A small image diffusion model, trained from scratch: 13.4M parameters.
Rows from block 2 of a small image diffusion model, named by matrix and row number. Rows with one number belong to one neuron. Each number is 500 + 50 x the weight over its row's rms, rounded and kept within 0 to 999. All counts start at 0. Numbers have three digits each.
Before each neuron's rows are labels from the 100 images, of 14848 (inputs lightly noised), where the neuron reaches its highest value: "patch colour" is the nearest of a few named colours to the mean colour under the peak. Only what is clearly more common there than usual is listed. The data: retinal OCT scans (Kermany 2017).
# fc1: MLP up (model.blocks.2.mlp.fc1.weight, 1536x384), inputs 0-76
# fc2: MLP down (model.blocks.2.mlp.fc2.weight, 384x1536, transposed), outputs 0-76

patch colour: grey
fc1.376:520592503441476504496594461509591578522533631521469472453508483523528495404460479544525463524561560483541542390461422513438507513448555502549524467475494426501490451414481532488484488484572466458510462560483507506533473443520403593
fc2.376:572575430518545512463538507499492427541476439502450562535516408547485558409540488456457518454495497465461499490635499494542393562501491517485436521479493476485487512363434399500449496505462459493531594491421451612470494565492627443

patch colour: white
fc1.205:457482541467505480409522565487532538586441493479434500432556593566465537618513561501418520498437518446503442500466499421551507472500587550473556511550540528547572467518556490549625359583377485505374467500495555451474516484515564436
fc2.205:524509428508507444498519483487474537472547454519424486558473400551496516462534501511520489403520548415457535526507506483461517431470468502545519650502523491440530474506514435513458496442444554509419499542484553488462497516534467545

patch colour: white
fc1.307:506489485507430506441535553442587491530543487469494489435513545501485468533455459525491523382598533535587515493454451618504560573509487521534538514557432548569502491479471432435473511525516408526517507502447461432580540521528552482
fc2.307:523509518475560537484576481510424519587496456663600471528514592491380484511467468399520476556522552422453473547476465486496524502459460469531506572533464538446456547515415454504421506453489514467464484517486471488453468518496538690

patch colour: grey
fc1.483:478462571502502519439596576467451419538499425532497445421465533535489470523531601478518532570501494541439571537446435539519425433498405486565497580471585443517513455477477438439518450540522456571524534450504565534478517514594495456
fc2.483:520498588498559502564560537564505491477440422545497476645582475556437546497512477505463501457605456568526507547506531553530519475538476544573372511488500493558528514507606540457460493509430531419497523507487443526557458432544509475

patch colour: grey
fc1.334:548559511510529557626468512473523501538458414574502404426553490504573487499486519509544569469579457562483533490548514555537456525530425530464510512446509469507491426566509505496567560543497440474471502442537391551615471387487473451
fc2.334:600510509561437488523428492562429518561498486326462478530484558506536540425561604511458462549509488491565455429518501538530496491531535492487584498502528536556513519495529482625458558500605491563506486564525550433470525582480517368

patch colour: grey
fc1.495:407444494510470512496382538500379544464452603467500491581508510564529481565501457418479518493408562496565499537567457573547492604513474423486492534423474471551498503437512551571462470431463514566413533523421462562498522467509499524
fc2.495:480555499542458381650486522527540481598543467434523478441542551510407579497494471480512490465348511536516483469528486389455539471462455468489499406561473453521473529622496488515527516592570507486491556472534456493496494535512474533

patch colour: grey
fc1.249:445374468492611486471508527547484516503498440445454500551567503503502468532521541405517439532568477478560481526447433539534600472415503514498602425532484561461514560526515417482528507495508548505518649486466531550495487523477555518
fc2.249:473610420538447513391434521522514531484486485528448515428513598493521453597516546548465474444499429548420536513482525495598585506510452480591495458520456569625486487473533437469368538441492413521511427500422486546502492485454504486

patch colour: white
fc1.128:468529494424497602434592511489465562568526551488397385398522473468454476518483472517585524461576518511596540436470447586470478492509458527542449577604546471519468501489518534490454543534547454472485555510444480473514499401589461511
fc2.128:499440465500525483457495477441429478514487424583535491534508494469566477547471494463473511536507520489425531481504484480447460490520422561606573483481489444506448521523429501519470561462513487523551440608497535556484522596444613651

patch colour: white
fc1.362:516498426496487506400380484453500514480452542561550483458411398613407456557543531459466437479558573559509454531553568443507576493524548533539512505514522404572455524503396470584434419409455497518489549447460449552512471477549463462
fc2.362:574567447425536521461495553527450526569415552570455451507459549573425440576512496450440498595493518571508520716432479460497502566547510546379570601510485477470418509567478564470478486520507514481515453495467549544521605441541475593

patch colour: white
fc1.489:518589486512499562532602514558608430471493510441504523528546464478477488515459441553460556483463408375455522499515453574484517503511530521598442533457542447502457510469484508535521578452484390486388551529640461399600481476486574555
fc2.489:536426480523520451515528530441420546398494490519474543415487544465508502505400477481530417520483585651601486485527541471518463537484443462557593448642551510459490430476483470537568590573489407536503460548543548555491483536508453490

patch colour: grey
fc1.268:406511499470562558423448648549491517526496534506479527444574608479467555506625498578491467491551529451498471540582557557445510556391479571589508377497503466524509501490519557519485541504541556519431483483469530504475545479512565573
fc2.268:456459559479401518442503576463459529497487538526470489579436535515543513549464438542485502579503548509427521437579454513524558486558557514545552410525482491609535414540571541531480518509569443471443485443471515397536566488361477467

patch colour: grey
fc1.563:477452542487551525428515449573554464451439529390562466480499589436538472486566455541436466526507595480523536529453447522454503378587438433519470535474530491520535478349483427493455465544553438492494462470508499537488515524501493499
fc2.563:506542589484530554475507600558526522491496494493442473521462548585488467466484395443470410524517540517533462441518489528509502459543507499411434502511512517489490508497514558543494529512502486514482356467470419468484396506544509477

patch colour: grey
fc1.159:523525551599478490501481613474459538458446598462461560451469556496460505500415469517482554468498572551440447455465506454573518449517487472458539468491459396428502499400471462487573527601457449487399503574489495538449494518512509463
fc2.159:532520500500551447499461534453550490526632541496516579463493466464468533490519502515430422463531444559472463403461463536505457526537555535396589505454486553484518538477524505517405499494518462472520466556537523430502524510434518545

patch colour: white
fc1.660:366541538530531480553528503496502414511460494548407552451417530528624576491470515561530508515567551484542462407407473517491461488452528550493564601542508458486547436481454590533474555547432475493453556521458458474560471481565496551
fc2.660:437559525507459411477464502497563556540491552523431418536488470465506488520474556503481551538433588368542486559556454474489516596585498515408521521491490521537466482440582487553462520587479501470611512578496392426462479496456376491

patch colour: grey
fc1.100:486541595524408557491491411481524488489436592488570473522503518489470454470522502468529441466486606483513435538487499514548499545528554506486427497458525513446461422444561481599516492481603501527538495560541474549573469554544488467
fc2.100:422425565476596465530463410485484470389505535588565482447472481590578508528491530546474514414478305528647505563495474428454484490467485447474497567502497451532478486503562537489507422530480466514574536560520583433503545411567478470

patch colour: white
fc1.213:468515528457485501522407558461510514499447413561549518509479521474501618420497584488511506487486527517497454499510506506455480433502429487543455585476514514446483473534305561428450471552386470518528476448516470549482493542576479493
fc2.213:459607572484538463502500482465499512565493576488563449601495484530524494522508374530459536541417445553434567502505432498437568595510502562413455560466502509495433463524563503525498500559416551535503472570430553469551565519424471468

patch colour: grey
fc1.187:468440422524488566521572517471486634538503468617458552485494464479350527513547585539590485480534455528427540510496552531503504507455473526501542602507521482462552495452501509600537490582491548460449402552447591541543473458510439472
fc2.187:485447476542449485538541453519417470516561512390426488531479476541525543563541589482405444520431530363575498482548552506440474492512551458576468616552485504516531499506555603499500469417500522501384558521513475543484342469546581476

patch colour: grey
fc1.607:522594441525594568438459457491495472475512422499529568456508482432415528496483505484608467466531535467569427527499561411463398526501461510477514469425437548588475313548544450516423483402471467482522487516444485424468451488535500502
fc2.607:476475475474512407522532549519352497497433489397518498504486611493521518472452512469426496535501366480448431467454454571485450498460488466550568299493538554462539563463469479570456493566633479537499575540542524459478484535422505561

patch colour: grey
fc1.259:490642517549495530554410473541612493513472552586463460479568486439529500587465504438541497497502518458514521448455432447346519479412488570444466576486511537445496558521547468511433463411480445484491443440439529515506532429471552522
fc2.259:488526508627524498553464543498441401510531477413419506514495478568494503521504442494518569524574512616421450476438492524523547496479464459485456619491469494544480427540542556415527459548459499501547457561398461541566494511512517442

patch colour: white
fc1.398:557557486585492482471540565591556584569538584450471496487402461524537503462541449520598641552535534522521474550467468540415514527514465516489547568446490548467562501508493443480382476426469464480442522520386510515445547466536546554
fc2.398:577566447556561494493514546491462574503400422433413495500405460435567453476509465469458495484505536606518550563559525536444502514447443524425560539451512477483458531550483469479553544535543546298475590552544498549520456607550527523

patch colour: grey
fc1.228:549425449580493406456530521569493576410473523535450401448538525494470530530415503513501548617553516488553499555518470513495507484453466566603481563457437321496448563445500558520504526532587417487545518589494501508492471467491607462
fc2.228:394489480573461547470577462501536540496533456577524476535523546489508503478464551391505510438489408533651458448499451545473495590478404485584454488512502413493395463456456485487523507515438505504532516547419415432551456558430447463

patch colour: grey
fc1.431:537602555598503467448487517558563497489494410524544514371598456499452462502482388473493518432586526459452446498486531520527516484540553610496495480472478492533491437540472489554489483482568445552477452515527431468541484507475442486
fc2.431:459512431505502504469499503556479484487426437485512496562468433429583410557472422506528495476511621523581576568410499471560505432448491476495456437536472611418540455580528526531522562534509457533509415462537473588472440376588526542

patch colour: white
fc1.742:518610498422443469543501465506540555441468560429472553503578492509531457639561545501434442462500468550591495557502458510570497536475511515525404408433487424554502460496568455463384563504498513488485596550600428403561432475542468510
fc2.742:496519449469552481477580467441516498483504491591442552520443489562447496504515606462580512538499513486389487550486535509559524456596468493522585361395510495391518518495562494495529597499539421473522480488545574506507394512493512498

patch colour: white
fc1.336:569530520439519542523508556535538470439470523408538504401413504490454442481502432611456560492475459542495518572474453496478538469452577573558440525518517458509504459484583472531412603504518496579456526494522516453415550540607449478
fc2.336:586510495507530491427469565543543478377511505599513500573566549466430540461507429450529457477461572435477462616523498477531518449525397432533585525508486468486506598450528472479432508529530564448512523391545466533528536438433512468

patch colour: grey
fc1.315:439569566451598489513518416488409547478465522477552555518511516451471490614594509520466488569537497558583492622452428531508504542520486490501562535535482430531544534467507517568542505542452494562512515500590505443498419511502445531
fc2.315:542458629424426464440515472532519474535566487574568434483552486499558464504535623389507559531476491426458496518479512501511534424515501585494462637474459489498478480497570482486515539582532477385508538406654456533523411526498541613

patch colour: grey
fc1.238:435503448468525568529583345483497464447541492480543497452589470503446480529476473445537490560473463414483504439521437483537550487591543546427491534574535456519451486425506542484514562527584431459559554535494489533540480549543620443
fc2.238:472442473582538538437434487510534439463508535533522525518563517573559490502493529584544572449455430518553480487534542484463515464467483510433414490479504508454376513465457541442488513438462566520450504528528470412500503491505426484

patch colour: grey
fc1.583:504491541455517481402499513585485526425438467452503565544384487566524491554492488517505574529489491522463470538538469476653417473574485526581511521540545533546567531476542503430538478486560448518609546518493486490475514496541485563
fc2.583:513596473509516482452573473507542541460434441405431532494570408524473456463490552590495449484528478522589422525477517480525371454420564473374432532475457542540446506534548505568514468482524519498486534392541550493557462544438517456