{
  "model": "image diffusion model",
  "qk_norm": false,
  "beta1": 0.95,
  "shampoo_beta": 0.99
}
Rows from block 2 of a small image diffusion model, named by matrix and row number. Rows with one number belong to one neuron. Each number is 500 + 50 x the weight over its row's rms, rounded and kept within 0 to 999. All counts start at 0. Numbers have three digits each.
After each neuron's rows are labels from the 100 images, of 14848 (inputs lightly noised), where the neuron reaches its highest value: "top examples" is what is common among them; "patch colour" is the nearest of a few named colours to the mean colour under the peak. Only what is clearly more common there than usual is listed. The data: retinal OCT scans (Kermany 2017).
# fc1: MLP up (model.blocks.2.mlp.fc1.weight, 1536x384), inputs 77-153
# fc2: MLP down (model.blocks.2.mlp.fc2.weight, 384x1536, transposed), outputs 77-153

fc1.182:486557503461352505450464483423484528504526523515468394519626564392478481518563484488551467501414497345506530444464545468575502565459531527528483554535528434548477545467583416473481505636518577463536516541496549415520526494544546589
fc2.182:533518425477450487515448540545592469481494585483456363527458582462546426464505371424421495474521465570532477464626522388542516496518522444581416531466511496492528421475423534497486487532542508490559553545550484537450524531457436491
top examples: finding: normal
patch colour: grey

fc1.133:509470584374540535497507529527501454565533557461491467431439528470494542473468594471498459532521478520484448504435421427524469445550416475478534479548386504417588445522501572464423554497459490510484544507473558493520507509521471471
fc2.133:448491422574534636431458584404428561538551439484540491585410527490421517508552440474459477467443467449471498525543498429459483565492476528504506554396548504454441557461570493487555395428548480566509469503541437524496450478590455498
top examples: finding: normal
patch colour: grey

fc1.534:482535526474547675529484483581490476529522531418485434445574520530525444512569494556548493512567508534525547477456430537523427553450534470489610457612507527533489472503517482467406526507502529479521524498560472530565540496572570484
fc2.534:535486472467400484488540537496527549569497493494523531566530557535613417485495560439465517446540471597530485576531505548452619417527542485570370510419482517601539456573494535500516431512488517536440523496520483421499478522511421526
top examples: finding: diabetic macular edema
patch colour: grey

fc1.507:518614428446481515512519548548539451496504395452594533412548428482478413519584433529572450420456525479486483543481538537518460508497476417525424467484477503476506468539538475539519608522545484500588547480482498498481511463470488519
fc2.507:547500450466538492503579552518478494514507494487455467488437538521473500532509396520508472491524495514546531547571491493458543473431472502502540480574465577414488506420504437524500440522432448565571519524510540520523462454547473509
top examples: finding: normal
patch colour: grey

fc1.23:543551418530501587458511470500514573524609546559502402537547506569577526528519614447582576495545456458471544485572530440540511502537547502466498523524468537493529573492456526442496494426590512524480560528538448510562519555510517554
fc2.23:449522555527459510462520482491499474544550554514532537566512504502549530486553451484344575368473519441473494525410502475538584507432583486515473528567597531551483475550487466399450455533431503595493630502506337626576502461497528520
top examples: finding: normal
patch colour: grey

fc1.239:502419428482472546479548585460432513495492415481494543533483452460488489523559433581484481474424488520442550522469526437508356518493416520532525453539535400555553448619587483455516474555466486492468555546530460465432464466488435429
fc2.239:445521533417428568500544527654543479560517480437536579474501481472532479490509513558512503497562490480588475496457504440592607530487580537510496558486478382477398538532514546540499543535487473486479533527537542446604469470478542575
top examples: finding: diabetic macular edema
patch colour: grey

fc1.527:425517551478441573414514443469510450560495548682506521468490553410509485476448510428455564459536538454593540468514419444501509520601503515472539516562541501547493442484479413482516435567564451449552522530407504586487549492479442422
fc2.527:427598463476515452501524418471633481545517550502522456654536515419402453503510524463546411570569437538400424482457452538610510504426493514443552501445468466555473474534475472571502516537541535465478517504526608563383511369470550532
top examples: finding: normal
patch colour: grey

fc1.25:553494560514397504526532566456528502546556418462503507512552524486498479506504542469514558499510552516491460506509452443477495448531471477546446503403588461492486473489445438461568528419430443434484534433476453537420521554490506577
fc2.25:525510476563480511480430636473471480525510511435540484478417527479473528469536518445481437514506486459523525576503527420517482574432482530525476550551519460475546530557483467551477501411461500478458471463531361522476479493556475423
top examples: finding: normal
patch colour: grey

fc1.153:468523568541427415578437466492518475501424537538564535507508544533511484444484497548411513497548532429458446518569497430580471467446453500413493549511529495402445383509460559458499518440550460489464569470509539508416573565492541542
fc2.153:498476497534547526488574418514502515439503518476488500544492582470477497539464589553403528471503524419486506483443553519515429479556458497464466533562566527468462425499495485569501452501572588535641477471570514523528584485412557496
top examples: finding: diabetic macular edema
patch colour: grey

fc1.451:494485555557613511456466474499399462518581504467492471488473430572530472502413523554487539480434514553556538672505458511568521523502459514439468410526545484366467377433488533507444541550443504531429514488428494552511466570457418501
fc2.451:459461448526606520452479547579480528465584487499475550583466435478576541580566484499474484426538580533457607502426409458535519505491471484569411391424463548448539537573527533517511495521496524432447443571516576435456565345415554474
top examples: finding: choroidal neovascularization
patch colour: grey

fc1.61:588516527543590519556459489526516560557499539536572539464563460538474492475558499531581523485487503446537493562595449594450540526502484503551533611468463481444493532563452438521586529433454523445446574479516489517507534488519446439
fc2.61:464409533455505537502498461503491470577417491457432623530459542529542485591475456516522501457529481423442532515540559512510495439539486477515505463472539460520586512569567486479528494530447470464502481498513478488389505570504565391
top examples: finding: normal
patch colour: grey

fc1.339:534498443494465479395514427508501495496538543453495475512495474408482518440459460502513470432461491626396416558454487479542453532502471566596472528458503450436609467524479524456502612505498434501534528461480531434484466477445467426
fc2.339:495456554449500452499467527488443530491423511425477507445604496406442554540498416560487463430572526511479493488468540478477523511517481428429437502447411499490488501399565408521440446468445448523500430490505578540486419522536535488
top examples: finding: normal
patch colour: grey

fc1.718:422509453470521536473501465534585568432512519548652505532503497574500540624456468481546561455452506526514557432438452491541451454497514538504523452518485488521555566480491502446495545551503552605668502485464520515473552431500474459
fc2.718:522466417598497575423524524554572513415564504498566460568498462509596469475544515476447474462390497492552573440429555495534574496440483459540478467507515482469449470566553536562473511513534554431414613468472536489552556480530475520
top examples: finding: diabetic macular edema
patch colour: grey

fc1.748:466566405430370496522537409504503542454548510487502515494441432547504458543523600492423583500538645577458555506457443592462463441457555361496486613495479512572521567576532521429501455402442505472570506486535453484463475424446460488
fc2.748:474532574540468495556478447475434435472569425377530519525529489476524544490486573568529557532462376523499508466507504484549456559506508557474507568530527552502378479464384482497445519411511543549461472458450462380468455447518559490
top examples: finding: normal
patch colour: grey

fc1.40:479484481433591441500509516531509565563570401529453425488501469552467514490464493500504536506626568534503534511479538521544446510571567518540490571322527521454427575550467552576465501527448521461456537473457485517574521476584516607
fc2.40:478581461536408536457599520529500510547581497527470345518518439560436501523522421448453546473509450667412466548553562490488587490441549394437427496556467510463515551415542528398549453524526485439457481462550519574476528530509564431
top examples: finding: normal
patch colour: grey

fc1.446:538417463470492531537528545483406620519469520487384484510494588489495546470546504511550560449440468393531524406533503460459461483485495519521526568431471458518495513463498468418459605519542549490535505591452607491530561510465524516
fc2.446:430580513523573472508462703515406481480570421529454510432624567437475505483525521499533474535468489386556481549420523543571610476446420491537495492509452446471545508479479499533477432505541581492451492558481574511453505445484471494
top examples: finding: diabetic macular edema
patch colour: grey

fc1.445:466549579488575399546495604416462584532570401520412513496504492429512482620615539556468497452528537512473511502507469453423405548462503563547578500516502514528468519544542424433438538487454520499584506401522465408536446535433501513
fc2.445:534499405539532488582560494496516546623529545497528441478456535507591434558486425469526479372399386418572384464505502506579664484509496440511512469510449562524491523500451518500456466551478492578432514467469509468478536475526519534
top examples: finding: normal
patch colour: grey

fc1.701:402399436501536449364548399470484499542482464459508450499528465458431514524461435485471418484494511526472512468502505491565479536544438485542522495441447551528565429506551437466485492560578418518472573533470488487535463418476435488
fc2.701:507650524462479486514491455531502495435521532528446500447474567538496570500498504452432515527529522514527539495517489472367606530443502419518382501505467495523472405468455411516502519438383510487615459497488559456492438608447490438
top examples: finding: normal
patch colour: grey

fc1.242:458569509531444476472501482469489508537558442446466480522415487514486467603563440500458446506506509546561499490550424556438465523495481609487577474579499515556558521553487457494372478534479523498465453527488449494494476432512471466
fc2.242:424431443450544509452506473474525621587448478479380580477458490533470612614468554509454529471515492522458505467553449448543532497505526420473506511496453547498436547489416454488529465536469484579517514530539466456498482519498562535
top examples: finding: choroidal neovascularization
patch colour: grey

fc1.256:490536534418517479487389617520524500510572531504516548539451499593478604516463571571448515437495640489483503496590455391544511514558467559518531494555458581582488473473523536590529529487543430441525506492491431492429474518486508458
fc2.256:501483500468545521462453596530458518571544529538437506533414546587524469581474450534577537485480468394542598473482532447522465512638457537570513500527557431517477455489539485431454513505549501523463429418485414540452495489494492555
top examples: finding: normal
patch colour: grey

fc1.472:484593457524510513495554492476459530402422527534567535502571600597497420423362468506532523540395485535503448435490526504500450486478466404533593536595526468419506559538517532456510584459500467537491458463458441454461556452512598547
fc2.472:427408530490520556534424506507480384478481526541506472416488550544502465443521590493428551469572509508422512558541479504493585540519448533499450524488471474472493599506569467438476392461538456453565530480510406439459508556475396440
top examples: finding: diabetic macular edema
patch colour: grey

fc1.117:515495590426542482461520567502482597561583530444533514471483531513443514417530466499509535483498601491548462539475413512523448443528465470518549503434536481461481580573512520553521509497347568479519498428491502446396607434449446347
fc2.117:547502441498638539533533538468500467499439489550549443565516520542449446471511502459498440476453438512470497505521513603510527577572474536478487544462451460518428503464528515594448457480520557507523511516495525463504614596487438426
top examples: finding: normal
patch colour: grey

fc1.270:434586458472446487447434557463484572497437437514523525544461536447446553538482512476629552430500430510511411500507441590510474536473511432525529471456518432481441509451497539573537488487502499504525508532537518481427576452509479509
fc2.270:573473511500454428481535495478497544516434451507535507490557611445436495421505554526476499491454530413539534573443472565504502504521520525520481527542426533499512525557382474452489436506507430408414518527476577506578603523438458448
top examples: finding: diabetic macular edema
patch colour: grey

fc1.332:585431449472379598530456469446409514515548465499351484519565575464464516428543540462479528462497408515569574555482587465567560483475515553432457474511505450453541464555528540472444542528496481439475443473478502508556429464503541539
fc2.332:468538484541501523502497479531442509403409597410430498386545544475573569603600487500519582552492499514540453398422472431552448524508547439501524515406570418401437504438490490455495505522585456494472483484469456523599487529582415430
top examples: finding: diabetic macular edema
patch colour: grey